config.yaml
encoder_arch: "resnet"
model: "contrastive image-text model"
dataset: "photos with spoken descriptions (Open Images, Localized Narratives)"
train_examples: 50862
image_size: 64
crop_scale_min: 1
horizontal_flip: true
translate: 0.06
tokenizer: "char"
vocab_size: 53
loss: "softmax"
embed_dim: 384
encoder_norm: "batchnorm"
encoder_activation: "mish"
encoder_channel_attention: "eca"
encoder_depths: [2, 5, 5]
encoder_kernel_size: 3
encoder_stem: "single"
encoder_avg_pool_shortcut: true
encoder_widths: [80, 112, 176]
text_encoder_causal: false
text_encoder_width: 192
text_encoder_layers: 6
text_encoder_norm: "layernorm"
text_encoder_norm_position: "pre"
text_encoder_activation: "gelu"
text_encoder_mlp_ratio: 6
text_encoder_head_dim: 32
text_encoder_fused_qkv: true
text_encoder_bias: "none"
text_encoder_qk_norm: true
text_encoder_parallel_block: false
text_encoder_inner_norm: false
text_encoder_positions: "learned"
init: "torch_default"
residual_init: "zero_last"
optimizer: "muon"
muon_scale: "match_rms_adamw"
lr: 0.0032
momentum: 0.95
nesterov: true
orthogonalizer: "polar_express"
adamw_lr_other_params: 0.002
grad_clip: 0.5
ema_decay: 0.99
steps: 6300
batch_size: 128
epochs: 15.9
lr_schedule: "step"
warmup_steps: 120
weight_decay: 0.2
adamw_weight_decay_other_params: 0.01
Rows from block 2 of the text encoder of a small contrastive image-text model, named by matrix and row number. Rows with one number belong to one neuron. Each number is 128 + 24 x the weight over its row's rms, rounded and kept within 0 to 255. All counts start at 0. Numbers have three digits each.
Before each neuron's rows are labels from the 100 texts, of 14976, where the neuron reaches its highest value: "fires on" is the input token at the peak. Only what is clearly more common there than usual is listed. The data: photos with spoken descriptions (Open Images, Localized Narratives). In brackets: how many of the 100, against the usual share in percent.
# fc1: MLP up (text_encoder.blocks.2.mlp.fc1.weight, 1152x192), inputs 0-47
# fc2: MLP down (text_encoder.blocks.2.mlp.fc2.weight, 192x1152, transposed), outputs 0-47

fires on: "e" (34 vs 11.4); "p" (29 vs 1.5); "o" (24 vs 4.6); "u" (10 vs 1.2)
fc1.381:107112173128160135110144128138145075161138145133133114150101128170131105117152122151100144121139193117154128186108130142106067121090145131149139
fc2.381:099126176137121121111091185129081153125143125152105088119108122115092133181068176131091153155112148164126085126111113108123113139154109125139131

fires on: "g" (36 vs 2.3); "o" (32 vs 4.6); "w" (9 vs 1.8)
fc1.536:107117090113143146122082077166122140113117151128155141130109118147175111118094143105124092112119109138121124103167096141091124139083045142108124
fc2.536:127125104121142141123172156088138120156149129151137079135121126150091085166160137124094137149131152099103135138154141110160089138154122104148145

fires on: "y" (49 vs 0.3); "a" (27 vs 6.8); "l" (11 vs 2.3)
fc1.7:142086110110137122181098092123156103072144133099177141123096146107150104130158150134156151115087087155129128110124133110126181133103128160135128
fc2.7:165112140157126126114113130123125131152149156114180144123153122162125126115139113142122124136148084167093125111127101090148151117123149126135109

fires on: "o" (33 vs 4.6); "w" (29 vs 1.8); "l" (27 vs 2.3)
fc1.416:089126147151126135123124121139144091133167136144124136115128124103137170067124148076139134119145110173112127102133142117090140161141128154109112
fc2.416:140142081159128142133136132147140132123125209118123072129163136124113139171157134113112137126066100141102141138127149119107147113151133132100163

fires on: "o" (23 vs 4.6); "a" (19 vs 6.8); "r" (18 vs 4.5); "w" (14 vs 1.8)
fc1.424:113169109119119127113119164152150145124114146098149159085110117156101145129109126154221152133106119081127126142155115118100115161116120130072126
fc2.424:160078149121123126125121062133129110158142116131130091139132123103143084112131136116116118130172145156157098119088104152151117091133101096143106

fires on: "n" (41 vs 6.4); "r" (26 vs 4.5); "u" (10 vs 1.2)
fc1.726:146144132122129125140118068123122144106147112127114125149110155145108157146143115160133164090142145151138121145128091141109096134159126122114101
fc2.726:145116093122119106132122118096126189094100161117141135121150120139166122145126116097172138147126126133162123137137140089142120105108142126143093

fires on: "g" (45 vs 2.3); "o" (43 vs 4.6); "w" (10 vs 1.8)
fc1.67:152157140119125129139115151105144163104099065152110158135164107164177113101124116103110125122130148131128131140138155127150114177107149125110154
fc2.67:174125133123129145121115138163178138147139113122121156107117128123115144126121146144143136125160150139137107169169138131097118197155157146095108

fires on: "l" (10 vs 2.3); "u" (9 vs 1.2); "d" (9 vs 2.7)
fc1.694:128118135121146125071103123084133122101177139126118127162156123152112144152065123127141169120115107123126088125092109103143100143145129142131102
fc2.694:124112144194096142106111112131096123143188131154137125156103115132111180135095101160118176152133136172177118103087109094096131148133146187119117

fires on: "d" (69 vs 2.7); "i" (23 vs 6.6)
fc1.69:097146080131157132139146121121136119168165113147116121119087155143137075124134103168091117117089156116101092106137167089111164135135140112115111
fc2.69:139127174102127121142140106111136104108099163156095099164138147120106113089138129129148132117128089138112098084114107079113119166153169088091124

fires on: "k" (53 vs 0.8); "o" (11 vs 4.6); "c" (7 vs 2.6)
fc1.497:085115143106108169140132135097116160171127137140147106123097140120156101108125087132112162093132081132142160168152120138129148123089115136161104
fc2.497:143143127134141123147130149064137121167106137154108143111123134135099137139154149158108159165159094139114103145112143119099140133092158099127135

fires on: "r" (83 vs 4.5); "n" (14 vs 6.4)
fc1.340:125131130153132176121105074118137119129095145098081108128116179146148121165101115111118174128118165139122155162103144113104138112161128171155126
fc2.340:101176099138144122129121109138105134097100134162122115117126146141130117103133132082101128132141127120153141139124140130108121127134142137077059

fires on: "y" (82 vs 0.3); "r" (13 vs 4.5)
fc1.474:138158152140140118102169143148098131082171156111122105142126161115165124144117164093128113163056164109149160128114132116128130147102135113105137
fc2.474:151104137132136154096110106078149136116113134114163156158085169123116149125123131154147148104112145116128173109094091114121084137141127101085146

fires on: "n" (35 vs 6.4); "e" (31 vs 11.4); "r" (11 vs 4.5)
fc1.428:094115122159156145140144104093108138046111190151137115089135129146145109144134142129137129121126118106104151137121105091129120129126090163131081
fc2.428:148097152120140106098159131144082108108131138063097106114138129117144090098144126120114115124145167127110116138118138105098113139127170145135140

fires on: "p" (60 vs 1.5); "a" (20 vs 6.8); "t" (14 vs 6.7)
fc1.515:156121069121129101117124148154080119140190166142171131173120155104112146126184094092138106110107142122114149161135099111117190124139162105105149
fc2.515:139107118097115099081118146139141116132145131118144128129174167152110142146138123189141116118099109081130153135139165121079130101144115109122073

fires on: "y" (33 vs 0.3); "m" (22 vs 1.6)
fc1.158:143143107110145154136137114142133154163140132159128122170118135126116136119131121092125084132161090147118105160095113124142130075131149097151142
fc2.158:135134138160105089109112122119126096152148158140095112131116116146163127139119151126148167116164134121128137133155105129100084135151111162113148

fires on: "c" (43 vs 2.6); "i" (27 vs 6.6); "h" (14 vs 4.7)
fc1.700:118137118119099168139102141116117146095157109127145081122130125162119156126126123139147158105143155115113097140127146103072144070112176157123152
fc2.700:126141141118161163156132114111122145161145094153154093144142143132136138113128081155126149083105112151133154146137157117093114111131039127117090

fires on: "b" (31 vs 1.3); "i" (27 vs 6.6); "a" (18 vs 6.8); "p" (11 vs 1.5)
fc1.707:122096105094118123114105142109141125098140143120132159109152175040127153176165113118110125136095134103085134132148097084147116118155147200142111
fc2.707:145098092155125102132114114100139125095135143162116142131083131090155104126138136107128112169139105150103119145138103145180184106162134113060149

fires on: "i" (24 vs 6.6); "l" (20 vs 2.3); "o" (11 vs 4.6); "d" (9 vs 2.7)
fc1.437:135114122108184133126131123139147081169142091152117113110086130108129123136124151104141140157104137147099146130095117108163168146157131151102154
fc2.437:112120114142148122137133098143132129141111074126109158130115182101098142128182115086074128139091130144164114087179148140132107119134091091093081

fires on: "i" (32 vs 6.6); "r" (24 vs 4.5); "n" (14 vs 6.4); "d" (13 vs 2.7)
fc1.236:145116145108104179154147153080108129132107168147139150139152123120109082117134140138110181145152154105151085148150136091118143121118131178104149
fc2.236:135133145074120115136097135087077119143088110144159151079132151135154104188173138144170129102137153111173107129141161110114106103146185145118158

fires on: " " (86 vs 19.5); "i" (14 vs 6.6)
fc1.718:090093135132150143170122142123129134114150155120136115138105122127137103090154122120136161159086133108142097158106150135121145164143140110161087
fc2.718:160102109163146148122103085136123145123138107143127123180186123138105134103169133122146140114145123110160086102165135139110131137135123114100166

fires on: "g" (54 vs 2.3); "o" (46 vs 4.6)
fc1.621:115116119094134100158146140128153188178136123144132141151159164121217103138160113074112141129142159114142121112141126160160111103073143124144111
fc2.621:180137132103146117148101139166146165158141127129116138141141130133116147125076184107141113147143110143130128181156137103116136161104117132104126

fires on: " " (96 vs 19.5)
fc1.262:133108103163126126116135132092128136084158099163126134111134085159113105091154130125126159068145081132147103172128136159114101168110138119119116
fc2.262:146110113113116109097130097136152114141106097106124186113168113111153163115123164112158158110105109061133101135125166118161101119128145098079122

fires on: "n" (24 vs 6.4); "o" (23 vs 4.6); "s" (15 vs 5.5)
fc1.37:115132106120156154094095096123077158139109140105132142153114123098113120130117102189142132133142149172155074132108206119117163105125132159113089
fc2.37:137134131104113155089159117099130122158096149128137111126200133177135127105116112122141130100126162167131095173148136131133127133145124135120104

fires on: "t" (62 vs 6.7); "a" (22 vs 6.8); "l" (7 vs 2.3)
fc1.666:181095172132172123154121096134121158114110155117174136147155128104128126100147119097121144097137124126152113136142111118143144093171136126113143
fc2.666:123138139147130106101122159143121144091127119126144134150138123111083081110144112109128134132134142137119107134128103159114102075121106145118130

fires on: "u" (33 vs 1.2); "l" (20 vs 2.3); "o" (17 vs 4.6); "d" (16 vs 2.7)
fc1.645:121072131156147117126141136139163109111126115148116131122061132142168134141115133139120117120138124125122105122119134118090118130166178124153139
fc2.645:155129121127147107131132120112140126155092132121166135110079156142151099105088119101106113156121098155177186113128118139110114133194125116172123

fires on: "o" (98 vs 4.6)
fc1.485:114130120145129162127157178140166132146131112120116127149119126156133104158088140109143182124142108126127127084128137107146097151145132102102098
fc2.485:166144098138091116112128117105141105172111165101164126130126129110152124104171114146100152143138142142170096081115151118102101121137142093110128

fires on: " " (100 vs 19.5)
fc1.232:098095101152156163144133118130164128114132142112120113159096096132132126095142134133143122085131093146128143160123144141113134127143131110147086
fc2.232:129108132138138138126109097121111147141134110099144148168171129115104128096161122115153152120117140124141092123156151189117131117144131110122123

fires on: "f" (48 vs 1.1); "o" (30 vs 4.6)
fc1.564:149168128122119119144157121123144113144125144096117146105090111108099140112121175138115102112123128118161128166125125145146117135151123129081125
fc2.564:152129144122141139112122111139138153134119143131117139130098134129139145136118125134140140124079131163067144129154131137120131148095091133135104

fires on: "u" (30 vs 1.2); "t" (25 vs 6.7); "o" (16 vs 4.6); "d" (7 vs 2.7)
fc1.641:104120113118139150081166097151132130119156115114170150122155151143141145145099107163136095170109153128132089079138133134139171111090161133093127
fc2.641:148139162181182115133138132142111106138101126112104109117166100140142129117109170112139133152114145161120120128110097119145060139129157124104146

fires on: "b" (21 vs 1.3); "k" (18 vs 0.8); "l" (17 vs 2.3); "s" (13 vs 5.5)
fc1.1:144124185106137117159150130130124115157132126100140108136089155143115121154120164113116119116153124092117071159163144137135110184159155093113128
fc2.1:116152145129147176124096116146131130143113162136140158113117104139129127122159125122111146074182137101128193104099098139128159103105082143135121

fires on: "w" (42 vs 1.8); "r" (19 vs 4.5); "o" (19 vs 4.6)
fc1.759:135108146096093155142110158144122111087134107130091125150119135103148144123139149129141146107116149162125098135159118123093141133149136150127131
fc2.759:110089156111105090123128143137175087139129137144108099166170135134100136151107111127109125121134121155144114094150123147153114113135148118100135

fires on: "e" (30 vs 11.4); "i" (23 vs 6.6); "k" (17 vs 0.8); "l" (13 vs 2.3)
fc1.412:132108134134142148128137108131121136142147121129100142114129139118142107129163074105133147149131119144134133179128115171142120169160114104129122
fc2.412:106129132124144112138156131106133127125131115140127121134152142155152108117129165113097135178120161119127133106111113051090147106095153113162151

fires on: "f" (51 vs 1.1); "s" (29 vs 5.5); "t" (14 vs 6.7)
fc1.543:103152167185135135135147117149106091147157128142161168158128135141118160125134147102142114129113150108112148142133135143071134124127148139142122
fc2.543:142098125090092116123136101124136152098106109123119132091128099114181110111139140098159128188127112145153103111124115133154097141122149164113189

fires on: "a" (68 vs 6.8); "w" (12 vs 1.8); "m" (10 vs 1.6)
fc1.469:115128092123122178148113146132123144110134162106167159097074098165149103094137086107120131116096107131145165123121143157114152118143162112160136
fc2.469:138145123130143124151143131136099139134063127101133133099156145130153094126125102138076116127105101185084180120089147092156095140118098124157153

fires on: "a" (44 vs 6.8); "l" (23 vs 2.3); "d" (16 vs 2.7); "r" (10 vs 4.5)
fc1.5:142135130115133116125164151137139044111103159100087155110109104177130111134134113133168157124168145128107127137171175165121136163107134172130108
fc2.5:130156134098109153124140171166140105108138112100126121106146152131129138188090173125088130114127155126136150165135159158099168121108130170110134

fires on: "g" (51 vs 2.3); "t" (29 vs 6.7); "l" (13 vs 2.3)
fc1.41:103145146154154119116106136117091143154160134126174117161157130106174088100136120117109127100140151112087126124165126102142148118167159118124118
fc2.41:112174129095143100182089128144148121133111146119124157115140095151142099186129098119130119153115108142156108152125101119112106113136116091138127

fires on: "t" (52 vs 6.7); "a" (38 vs 6.8)
fc1.702:150113134116114140115139150155154108129134165139157090178167159104159155143176126096117139112142159138162111122058086125108162135086124100172155
fc2.702:142118154133099114139112108123127109152122152091108166128152151092112106107098178120108129140111155139135149153150141107076152143124130153132126

fires on: "y" (54 vs 0.3); "k" (45 vs 0.8)
fc1.94:135127102115118111129177095109145131089119140100131145139130125156117178180133112136146141116107126133151131085136130100117130098166118135100156
fc2.94:130109105125109109136108135090120120102111159126143115145148114099132114093137157135103142113131117102103128165156133109119124087143148161125131

fires on: "t" (100 vs 6.7)
fc1.667:112124154126131126118146109067127144101087149124155072149115105137139136138134136124106119093151110121122089102119116157118097151145078146116114
fc2.667:155135165118117134161128146117154147136110139115130099134082101143131139157155112084127097111133142136141130158128173139095117146127134132145109

fires on: "n" (30 vs 6.4); "a" (26 vs 6.8); "y" (20 vs 0.3); "g" (9 vs 2.3)
fc1.401:126124127111163094139193114119114094094102139125150136166135174096058115141134164135102139143183137089158119077138120155146095125093160153142138
fc2.401:050176129084113098128124146177144140101142151158166120130178163162144102130130125123142119111148145167132131113158188172114099164147152119114099

fires on: "i" (36 vs 6.6); "r" (22 vs 4.5); "d" (12 vs 2.7)
fc1.270:117141148105134122123134094142120165127168129130087110115121115164116142132118152094155103104153084136147147153174126145113145120097119180100133
fc2.270:132120085067166136128105101134043105122147065141143141137131146160135147126127127154141126122155144144136163140153127139123094119134098152159101

fires on: "o" (30 vs 4.6); "s" (19 vs 5.5); "p" (10 vs 1.5)
fc1.491:140112151158100146174077108124125141084132099099164132153142160138176132103121108142097159106165122145143107130147131158110115126143111096116132
fc2.491:122126182084132104117124121104126133125138104134099092120089107120129103149117109157121137138111105153149089130126075152100118103103134098139152

fires on: "p" (62 vs 1.5); "d" (14 vs 2.7)
fc1.520:168124066109134119128130135149108131133155066168138105106123116129130153156147118125152125139125121147134106143149079152112157153121153127147138
fc2.520:133131106115119122092120159131128139084137109146123108075175124160135139123117100100090150126099084123120123165121108157158156094114094089158149

fires on: "k" (14 vs 0.8); "y" (12 vs 0.3); "d" (9 vs 2.7)
fc1.50:137119104162092114080130118148106081114082106120137144096151126123094089156109166153154135154111133126106146108096085117133124161121107138118128
fc2.50:113137130115116104145127113116133164128129121118171093179109150103106156109098139100147090112172134119122100130106160180123110117140147143122120

fires on: "e" (39 vs 11.4); "i" (28 vs 6.6); "y" (10 vs 0.3)
fc1.202:125147144146131116127144151126140071125129127108140115176121144092100111126137168115102164166146102141156138101125146149063110126110142098148098
fc2.202:136170117114168163129126140137154125152087101131126132140123155140111137136122103119134132128123157158140084135135154139110110106113101150155143

fires on: "f" (64 vs 1.1); "l" (24 vs 2.3)
fc1.333:099135148119125152110148131121111102151132152103151105186136146116181121114140142130134119166076155099124149148152106146098197148113138162150115
fc2.333:142088098150117095123107156127087097134115117131176123142152145130163087162172121161162169134112159122118109081058108141152143166161125153157169

fires on: "p" (57 vs 1.5); "o" (22 vs 4.6)
fc1.199:085117103141143143103126140128153112184107160143122129138080139129131146128102112132134155118104126164167105142116131121110103146114117135144157
fc2.199:111137182116080159184149144155147117101133126141101135124122143127113169142095144098112124133077131136100090131081112091101143114147077170111126

fires on: "g" (39 vs 2.3); "m" (35 vs 1.6); "a" (17 vs 6.8)
fc1.740:096114129114123117111155095146096101110121164164092127149131121123117103148092164177147148129107150156142129154116111141126082147145122130079147
fc2.740:166126105093131136132112155145118124078136112127100126124101101135109175110095124123153140118149146150121092134148102147159105125138128142105152

fires on: "l" (63 vs 2.3); "u" (15 vs 1.2); "m" (13 vs 1.6)
fc1.591:109094117079132131141148115123134155102137134107117106120129130144133103099101154135104129147143139175187104108140129094088123111139122125131141
fc2.591:133147123117165171133098130126142094097147131079142117132114120128132132164140195110101099118126132092157141129139123141117102154082134154151125

fires on: "p" (72 vs 1.5); "o" (13 vs 4.6)
fc1.693:112125131162118104124128139150154106157157129166126124150101138130146078111122149130133157146105128184154147138130107127110097126126120162157147
fc2.693:128135161143122130168147163141117090140146110153108106141114139170087104153117176132097132132109137162113071165114085133141155139118082146118140

fires on: "p" (40 vs 1.5); "a" (14 vs 6.8); "g" (13 vs 2.3); "k" (10 vs 0.8)
fc1.183:086108158161072147109119134148137125101103116125121107136125129151069120098124159126157142132142135118160135132103135122120151130156112155145122
fc2.183:071098128166094081089176092138121103156096155148137122143161179121157117147117113138098129109123110129102120075148145089115125085153109117142143

fires on: "r" (78 vs 4.5); "d" (14 vs 2.7)
fc1.92:131129078086149131130132125130123153093120108109132119071128095155152134148114115101127126151110165165120126118110126116114175157113114154131117
fc2.92:125149146099133175141146128099126161106113120135136134105148133149147155141165116093101122150148133137083147149119093112109144110095114103164136

fires on: "d" (18 vs 2.7); "o" (16 vs 4.6); "u" (14 vs 1.2); "k" (8 vs 0.8)
fc1.508:072100101107110123127137115119098105129106116104123116127124114130119140158141109092152120107138136122149141145113160124139129153124146154113110
fc2.508:143148168116145116165101134158150105121144140165130164114155156154149099116149141103107156107124147175176124101121137133166094106133112108146110

fires on: "p" (43 vs 1.5); "t" (30 vs 6.7); "o" (14 vs 4.6); "u" (9 vs 1.2)
fc1.744:124144115131123201172070129102125140073122110119110134122107154112145116162114149128101141173116152163093115136132103141116119093165120125137118
fc2.744:154141187118137110133149162144127134090125115166144127127150113124170131118103163120124114129117146133115139103110173142103136096101105146109127

fires on: " " (100 vs 19.5)
fc1.159:138115100172174135134111086098169131105132120120149095187108121134130092121103132120134166127134168153119094137123153123121121146119110100166124
fc2.159:159096110146157125113137106133104118134171134108132089144155130108120132108139162133140139150118126154166087124115150158151121148106117089128102

fires on: "u" (28 vs 1.2); "d" (17 vs 2.7); "o" (13 vs 4.6); "l" (11 vs 2.3)
fc1.265:106114142100125117145153140134111146136093180102090141121184117116121060097117134126132124118138158122148083178149123123109141125117114126158128
fc2.265:145121182134175139166117106143165092107111158130145121153119135136112128123108161130119144122134146110123124108163081098133130150090132131100130

fires on: "l" (79 vs 2.3)
fc1.64:154109131123117110140112162127111138129131112132171132164148119121123109135119129134118118144147180074142123170136117092111110115170099163095104
fc2.64:181158095095101183140144140158118105092102124118123128111141136067133145119138129138100136129173132134150166151122119119106110099144113130139125

fires on: "l" (46 vs 2.3); "u" (19 vs 1.2); "m" (18 vs 1.6); "i" (17 vs 6.6)
fc1.149:151079123116142112129133110161160099128103145143114114134140117150183141143163148148131152132074111098082119140161121195124108160162118147093126
fc2.149:126081135147090086101087089121094139121108105127152131163147128123169151128158115124156121144141170114157143121136121143056123139116151142152110

fires on: "w" (67 vs 1.8); "a" (17 vs 6.8)
fc1.325:149144114116138132135125125155187142137119123168157122148144114143157096158159118143136123154127131145137133143114123152144105175129143148128103
fc2.325:135151130123132122130143117140124136178113098083136137101144110132149147164099162127150154114126119107178145144106153101111158152169132163128088

fires on: "u" (66 vs 1.2); "o" (10 vs 4.6); "y" (7 vs 0.3)
fc1.6:163128103124144154079134098057137141083143184133137108150121073146142112086175147153097095111131119108116116144122101137152088142080104162107149
fc2.6:136102096115145134119149126094123091114161117154141112146121131161150108138150140113146177133166137124146161147136123157138105131132088123153145

fires on: "l" (39 vs 2.3); "i" (32 vs 6.6); "d" (13 vs 2.7); "r" (10 vs 4.5)
fc1.38:126156121099119158139088130124130143102111157190141091152103120155097129166137119116155152115112107065096192139120132076122156120134115120144134
fc2.38:155154111090080131157102103153138137118153117150141182110132145110162094133160138155096162149099102103110148099118095160123110150077105143161112

fires on: "o" (33 vs 4.6); "m" (19 vs 1.6)
fc1.646:128162110155125126121172146181067159132169137109128122127166154132143134111135101105122126157163109136166116114111123150121137133106147109099109
fc2.646:133099140054175102130100132073125123102072146108150143104122119119089141119099150140115160117103120165122143098165140131122133111161111145173137

fires on: "h" (43 vs 4.7); "u" (40 vs 1.2)
fc1.330:113119178137129112128141130127132143124094178144078094168144156175138112141146116134137178141168147108135091128121125154127091071110150127089132
fc2.330:134147139127143079123116111138163154099133130115145134146137111129147147137144084176147106127105157136138093129126128120136122124118135113120172

fires on: "l" (56 vs 2.3); "a" (44 vs 6.8)
fc1.475:109098137155160128164109113132160065125119094133117123158133107123166142151111110158154167124132115097137144149125134130096090145125160141110078
fc2.475:115102169140156084086138081132119080159114129154067104150159143137146143163093100148144140132125077098110119151147113132094156092128150143114134

fires on: "m" (44 vs 1.6); "t" (34 vs 6.7); "o" (15 vs 4.6)
fc1.364:162153122130126133163148129150158120125121144140171132114175114079125128127105130174112127153128110144104103135165093101116139150087114109163143
fc2.364:157124121130143176081111194137106112084133140167122104143152134192114134136109114120099121134118139102114110142112098131124127129133119119087162

fires on: "t" (51 vs 6.7); "a" (45 vs 6.8)
fc1.556:139138176112133135158114091103135160160147080181146111170134102139127121171145133113167112095125157142095098125133095122089136156152128106117066
fc2.556:140100153104149125154166128125159117194148131126114112113141143159145131133116124111118105105132119126102128114127115140100163133102158083121126

fires on: "g" (52 vs 2.3); "o" (48 vs 4.6)
fc1.98:128117103109189115146110065140106136105115135116124209096111138128132092114165152113130171131117113124145127126091120101115118141092134136073127
fc2.98:132117132141130112117126130098170176125141137159110098166129097142133129158147136112103154166123127131145097164157153151101133175098135187112110

fires on: "r" (33 vs 4.5); "d" (26 vs 2.7); "y" (16 vs 0.3); "o" (14 vs 4.6)
fc1.272:150106130161107141112170163112105099087132159113118116141097131135165157146105138116095123150153104147127158128152113087102105098137111126143135
fc2.272:106127097139125151110153114114122135045147127124117141120079124116161109149115119100107122123135113151138151138126117093130145142139113127093148

fires on: "s" (70 vs 5.5); "d" (10 vs 2.7)
fc1.373:135119111123147122114101106159133116129103136165185116131114107130154156145162101140115120122174104146107123161130135121103124165112121110112113
fc2.373:137176111121136140131109169128125085159144118160152088115152150115099149135173163120122106135088101143109156129162123108116105122173126134134153

fires on: "k" (83 vs 0.8); "y" (17 vs 0.3)
fc1.562:155141166075115088088157130108086094116116144082098143120104142130148105117164168141130109141131149178141149120186112155126123157118137126106138
fc2.562:135170138116124175103085091098122106091124160119148145095105115143130111112123142139153132137110138154121156120105141142132112152130167101118145

fires on: "m" (33 vs 1.6); "p" (20 vs 1.5); "a" (19 vs 6.8); "w" (13 vs 1.8)
fc1.736:133122127143137132100122132127109147153084126147142083139132118128139128155113155145115109146110125146134134130169133123159129107089154152104138
fc2.736:155119126120150139131121141113103113119093081140136071138114135097095161142126116098119131146144152134092146126142140107172134168142116181100128

fires on: "t" (52 vs 6.7); "o" (15 vs 4.6); "a" (14 vs 6.8); "p" (13 vs 1.5)
fc1.674:121169112094139159124160162150105134114186133137133146107153164154174154119124095130092098105073126085140094117120132131107168089096149118152107
fc2.674:128113107153126138147108130097107102137111132139129145094093143146122171122093163131147128136157145177071130094134161102108160129109163123141145

fires on: "h" (24 vs 4.7); "a" (22 vs 6.8); "n" (15 vs 6.4); "p" (11 vs 1.5)
fc1.129:121174137138140111091089128121083118121101131084150065110196140148087141093161123139124150105127122111143137092085106102146107159116135142105131
fc2.129:129117097136157131101171111164119138119125140147106154158081108109116072144130160140111129122111161101108148129158145136142150094144069107124131

fires on: "r" (71 vs 4.5); "o" (11 vs 4.6)
fc1.174:161090100111166097130156111155084087158143131129139109151128139136114104112160118115139082121114166146131111143095118105134136110065091137072115
fc2.174:086122157145110109104109166113131141119160093154152127118135133169075121131138126127149143132128143108164149127139082132121134143100134125119108

fires on: "w" (70 vs 1.8); "o" (17 vs 4.6)
fc1.583:116141129154141112107105120165197132133101110123098105129179112127156093146161092117133125124146153121165115173121138158156111151124145122151089
fc2.583:119114122172168159149110144114140108164130112134113150073123103097114127165107129117150171133104130067160082162113169149121181127132101126151121

fires on: "s" (17 vs 5.5); "i" (16 vs 6.6); "k" (13 vs 0.8); "o" (11 vs 4.6)
fc1.182:104153149141109110083113153175148115094123128100084094146148122197110133095154152156121134089131126081129189128102134100126102130148130115115159
fc2.182:136114120093119113112163130095099150150134103144176132140121120099114127144147123138080158168124140168141083148164112158144126161119107122119144

fires on: "o" (59 vs 4.6); "k" (41 vs 0.8)
fc1.155:125104121133128156152127139137146127126109115129173136134153152114101110148136117090116088154096092136113142105148134136101125128140114132114140
fc2.155:119096142093101127173120115169119072099092130098135103144115153129120134139112150142124162115117135116119121111116134112135131125141140127122111

fires on: "h" (34 vs 4.7); "e" (24 vs 11.4); "c" (13 vs 2.6)
fc1.169:110127133117144172133124172073163149124133154100147124138117141103103146092130144102159137117107091107117144109107099119112144205121111130112140
fc2.169:136141107095122130132142066188120138154172125124133161112117112164119157180140114127155150134147130125109133126139119126121083134108134071109146

fires on: "g" (85 vs 2.3); "o" (13 vs 4.6)
fc1.714:116140130119147059191133144119137124114131093143153117164126171126185150095153096135111134098135132118125160088134118107126126112100199130142134
fc2.714:131130129111111160108165125126176133132119098164144105114119140141185124140160133130161117141121123147146114157137141118107114152123112134169152

fires on: "b" (73 vs 1.3); "a" (26 vs 6.8)
fc1.625:128143156139164123096173091107142130119128171096136102151091166109148111078072083102154097143156138127118088158126168124140145137137159083180094
fc2.625:138143122130141201153124109125100144132122122123156135162091138098150148103111137139148178155115096098153073141139136132154106128136182144167112

fires on: "i" (26 vs 6.6); "b" (21 vs 1.3); "a" (20 vs 6.8); "l" (16 vs 2.3)
fc1.212:136145143126105108131194150141101133126147128121142105099119088105114133152119111137117128147143120166145095158124144125130120135129145139125126
fc2.212:090102137153072128130154125131099142129098138118124101105123148094141106140110099111148109101114113120112125147135153143137139129157162147118104

fires on: "f" (49 vs 1.1); "r" (26 vs 4.5); "g" (8 vs 2.3)
fc1.729:129100159118133163098142164150102107133124168107097113139133155180140180102141128123111111132148118109123117126128102082105126160134122165089158
fc2.729:126125116174124136142096099137098151112159110114161136125104139119080107170143102152104171163128080130123094116166189139168156150163163111128118

fires on: "a" (49 vs 6.8); "r" (27 vs 4.5); "o" (13 vs 4.6); "l" (9 vs 2.3)
fc1.597:137093136097143101173144127156094120123152130130147117184115132131116164125133129093113141128153106137150113075106103115133142160110133098124137
fc2.597:139159138142131148142110114147134131128102123158114174162126160129125156127114146136115157133161166122146115162160140131067137160131137121125113

fires on: "t" (28 vs 6.7); "a" (17 vs 6.8); "o" (12 vs 4.6); "u" (9 vs 1.2)
fc1.678:122113096094124101123118064121155134135145105136143175130146118126162139144125148163128113106074166115152127129163120107141120128145129124158091
fc2.678:148123155111163105111132167144109102091116131138102089136148135122146092125140126093136164112155129188139140099107176097156143147115143137105115

fires on: "b" (72 vs 1.3); "l" (13 vs 2.3)
fc1.366:149092138165107123095143116147132163089135115054096091145116100114123121143129106108151082165148107165106139158156146118134110153149133192113162
fc2.366:126137179122128173130140147131167129106142098132129050137097123149121114123125109124107117105121149097109131181129174172136106123129159142176115

fires on: "o" (89 vs 4.6)
fc1.421:170129130103096079125124120068174149106126158131125155149104163152117127143159094160104133145125093194164155145125104137125182147177152130123110
fc2.421:109113175110107127135160132082135134123104105137137189116152111075139172121104154125124147126102120109167134094141113121156153131141092143150117

fires on: "u" (67 vs 1.2); "l" (25 vs 2.3)
fc1.765:149159101142125067101126154115140137137171131122098108144174160135166148174113146142112150116123138119133096117138134119108118097120155122081087
fc2.765:123074109130076102124149142116108111121178131127103165124128104156080110152110151117116097133137094105179150118127131150117130113131115138152130

fires on: " " (99 vs 19.5)
fc1.722:137073089100158120100138070142120111121147099137129126129139122130094116116131111145148161137123109150129156128114154100111110146126136094094094
fc2.722:107087140088101106144125087132137129079101145149131150109157133108165127121131124114129122131113127111159085136122118178154116131129141108157098

fires on: "f" (23 vs 1.1); "u" (23 vs 1.2); "o" (19 vs 4.6)
fc1.386:089090130077146154106155159153123148140091098110160158117129182139142117076140151149124098092121122115103135111114115149166126127133162085110143
fc2.386:114108156116127103092146132122126082136114169122119120179142133119143116160131103175130150140144074122123169118079139138137092143141116160137133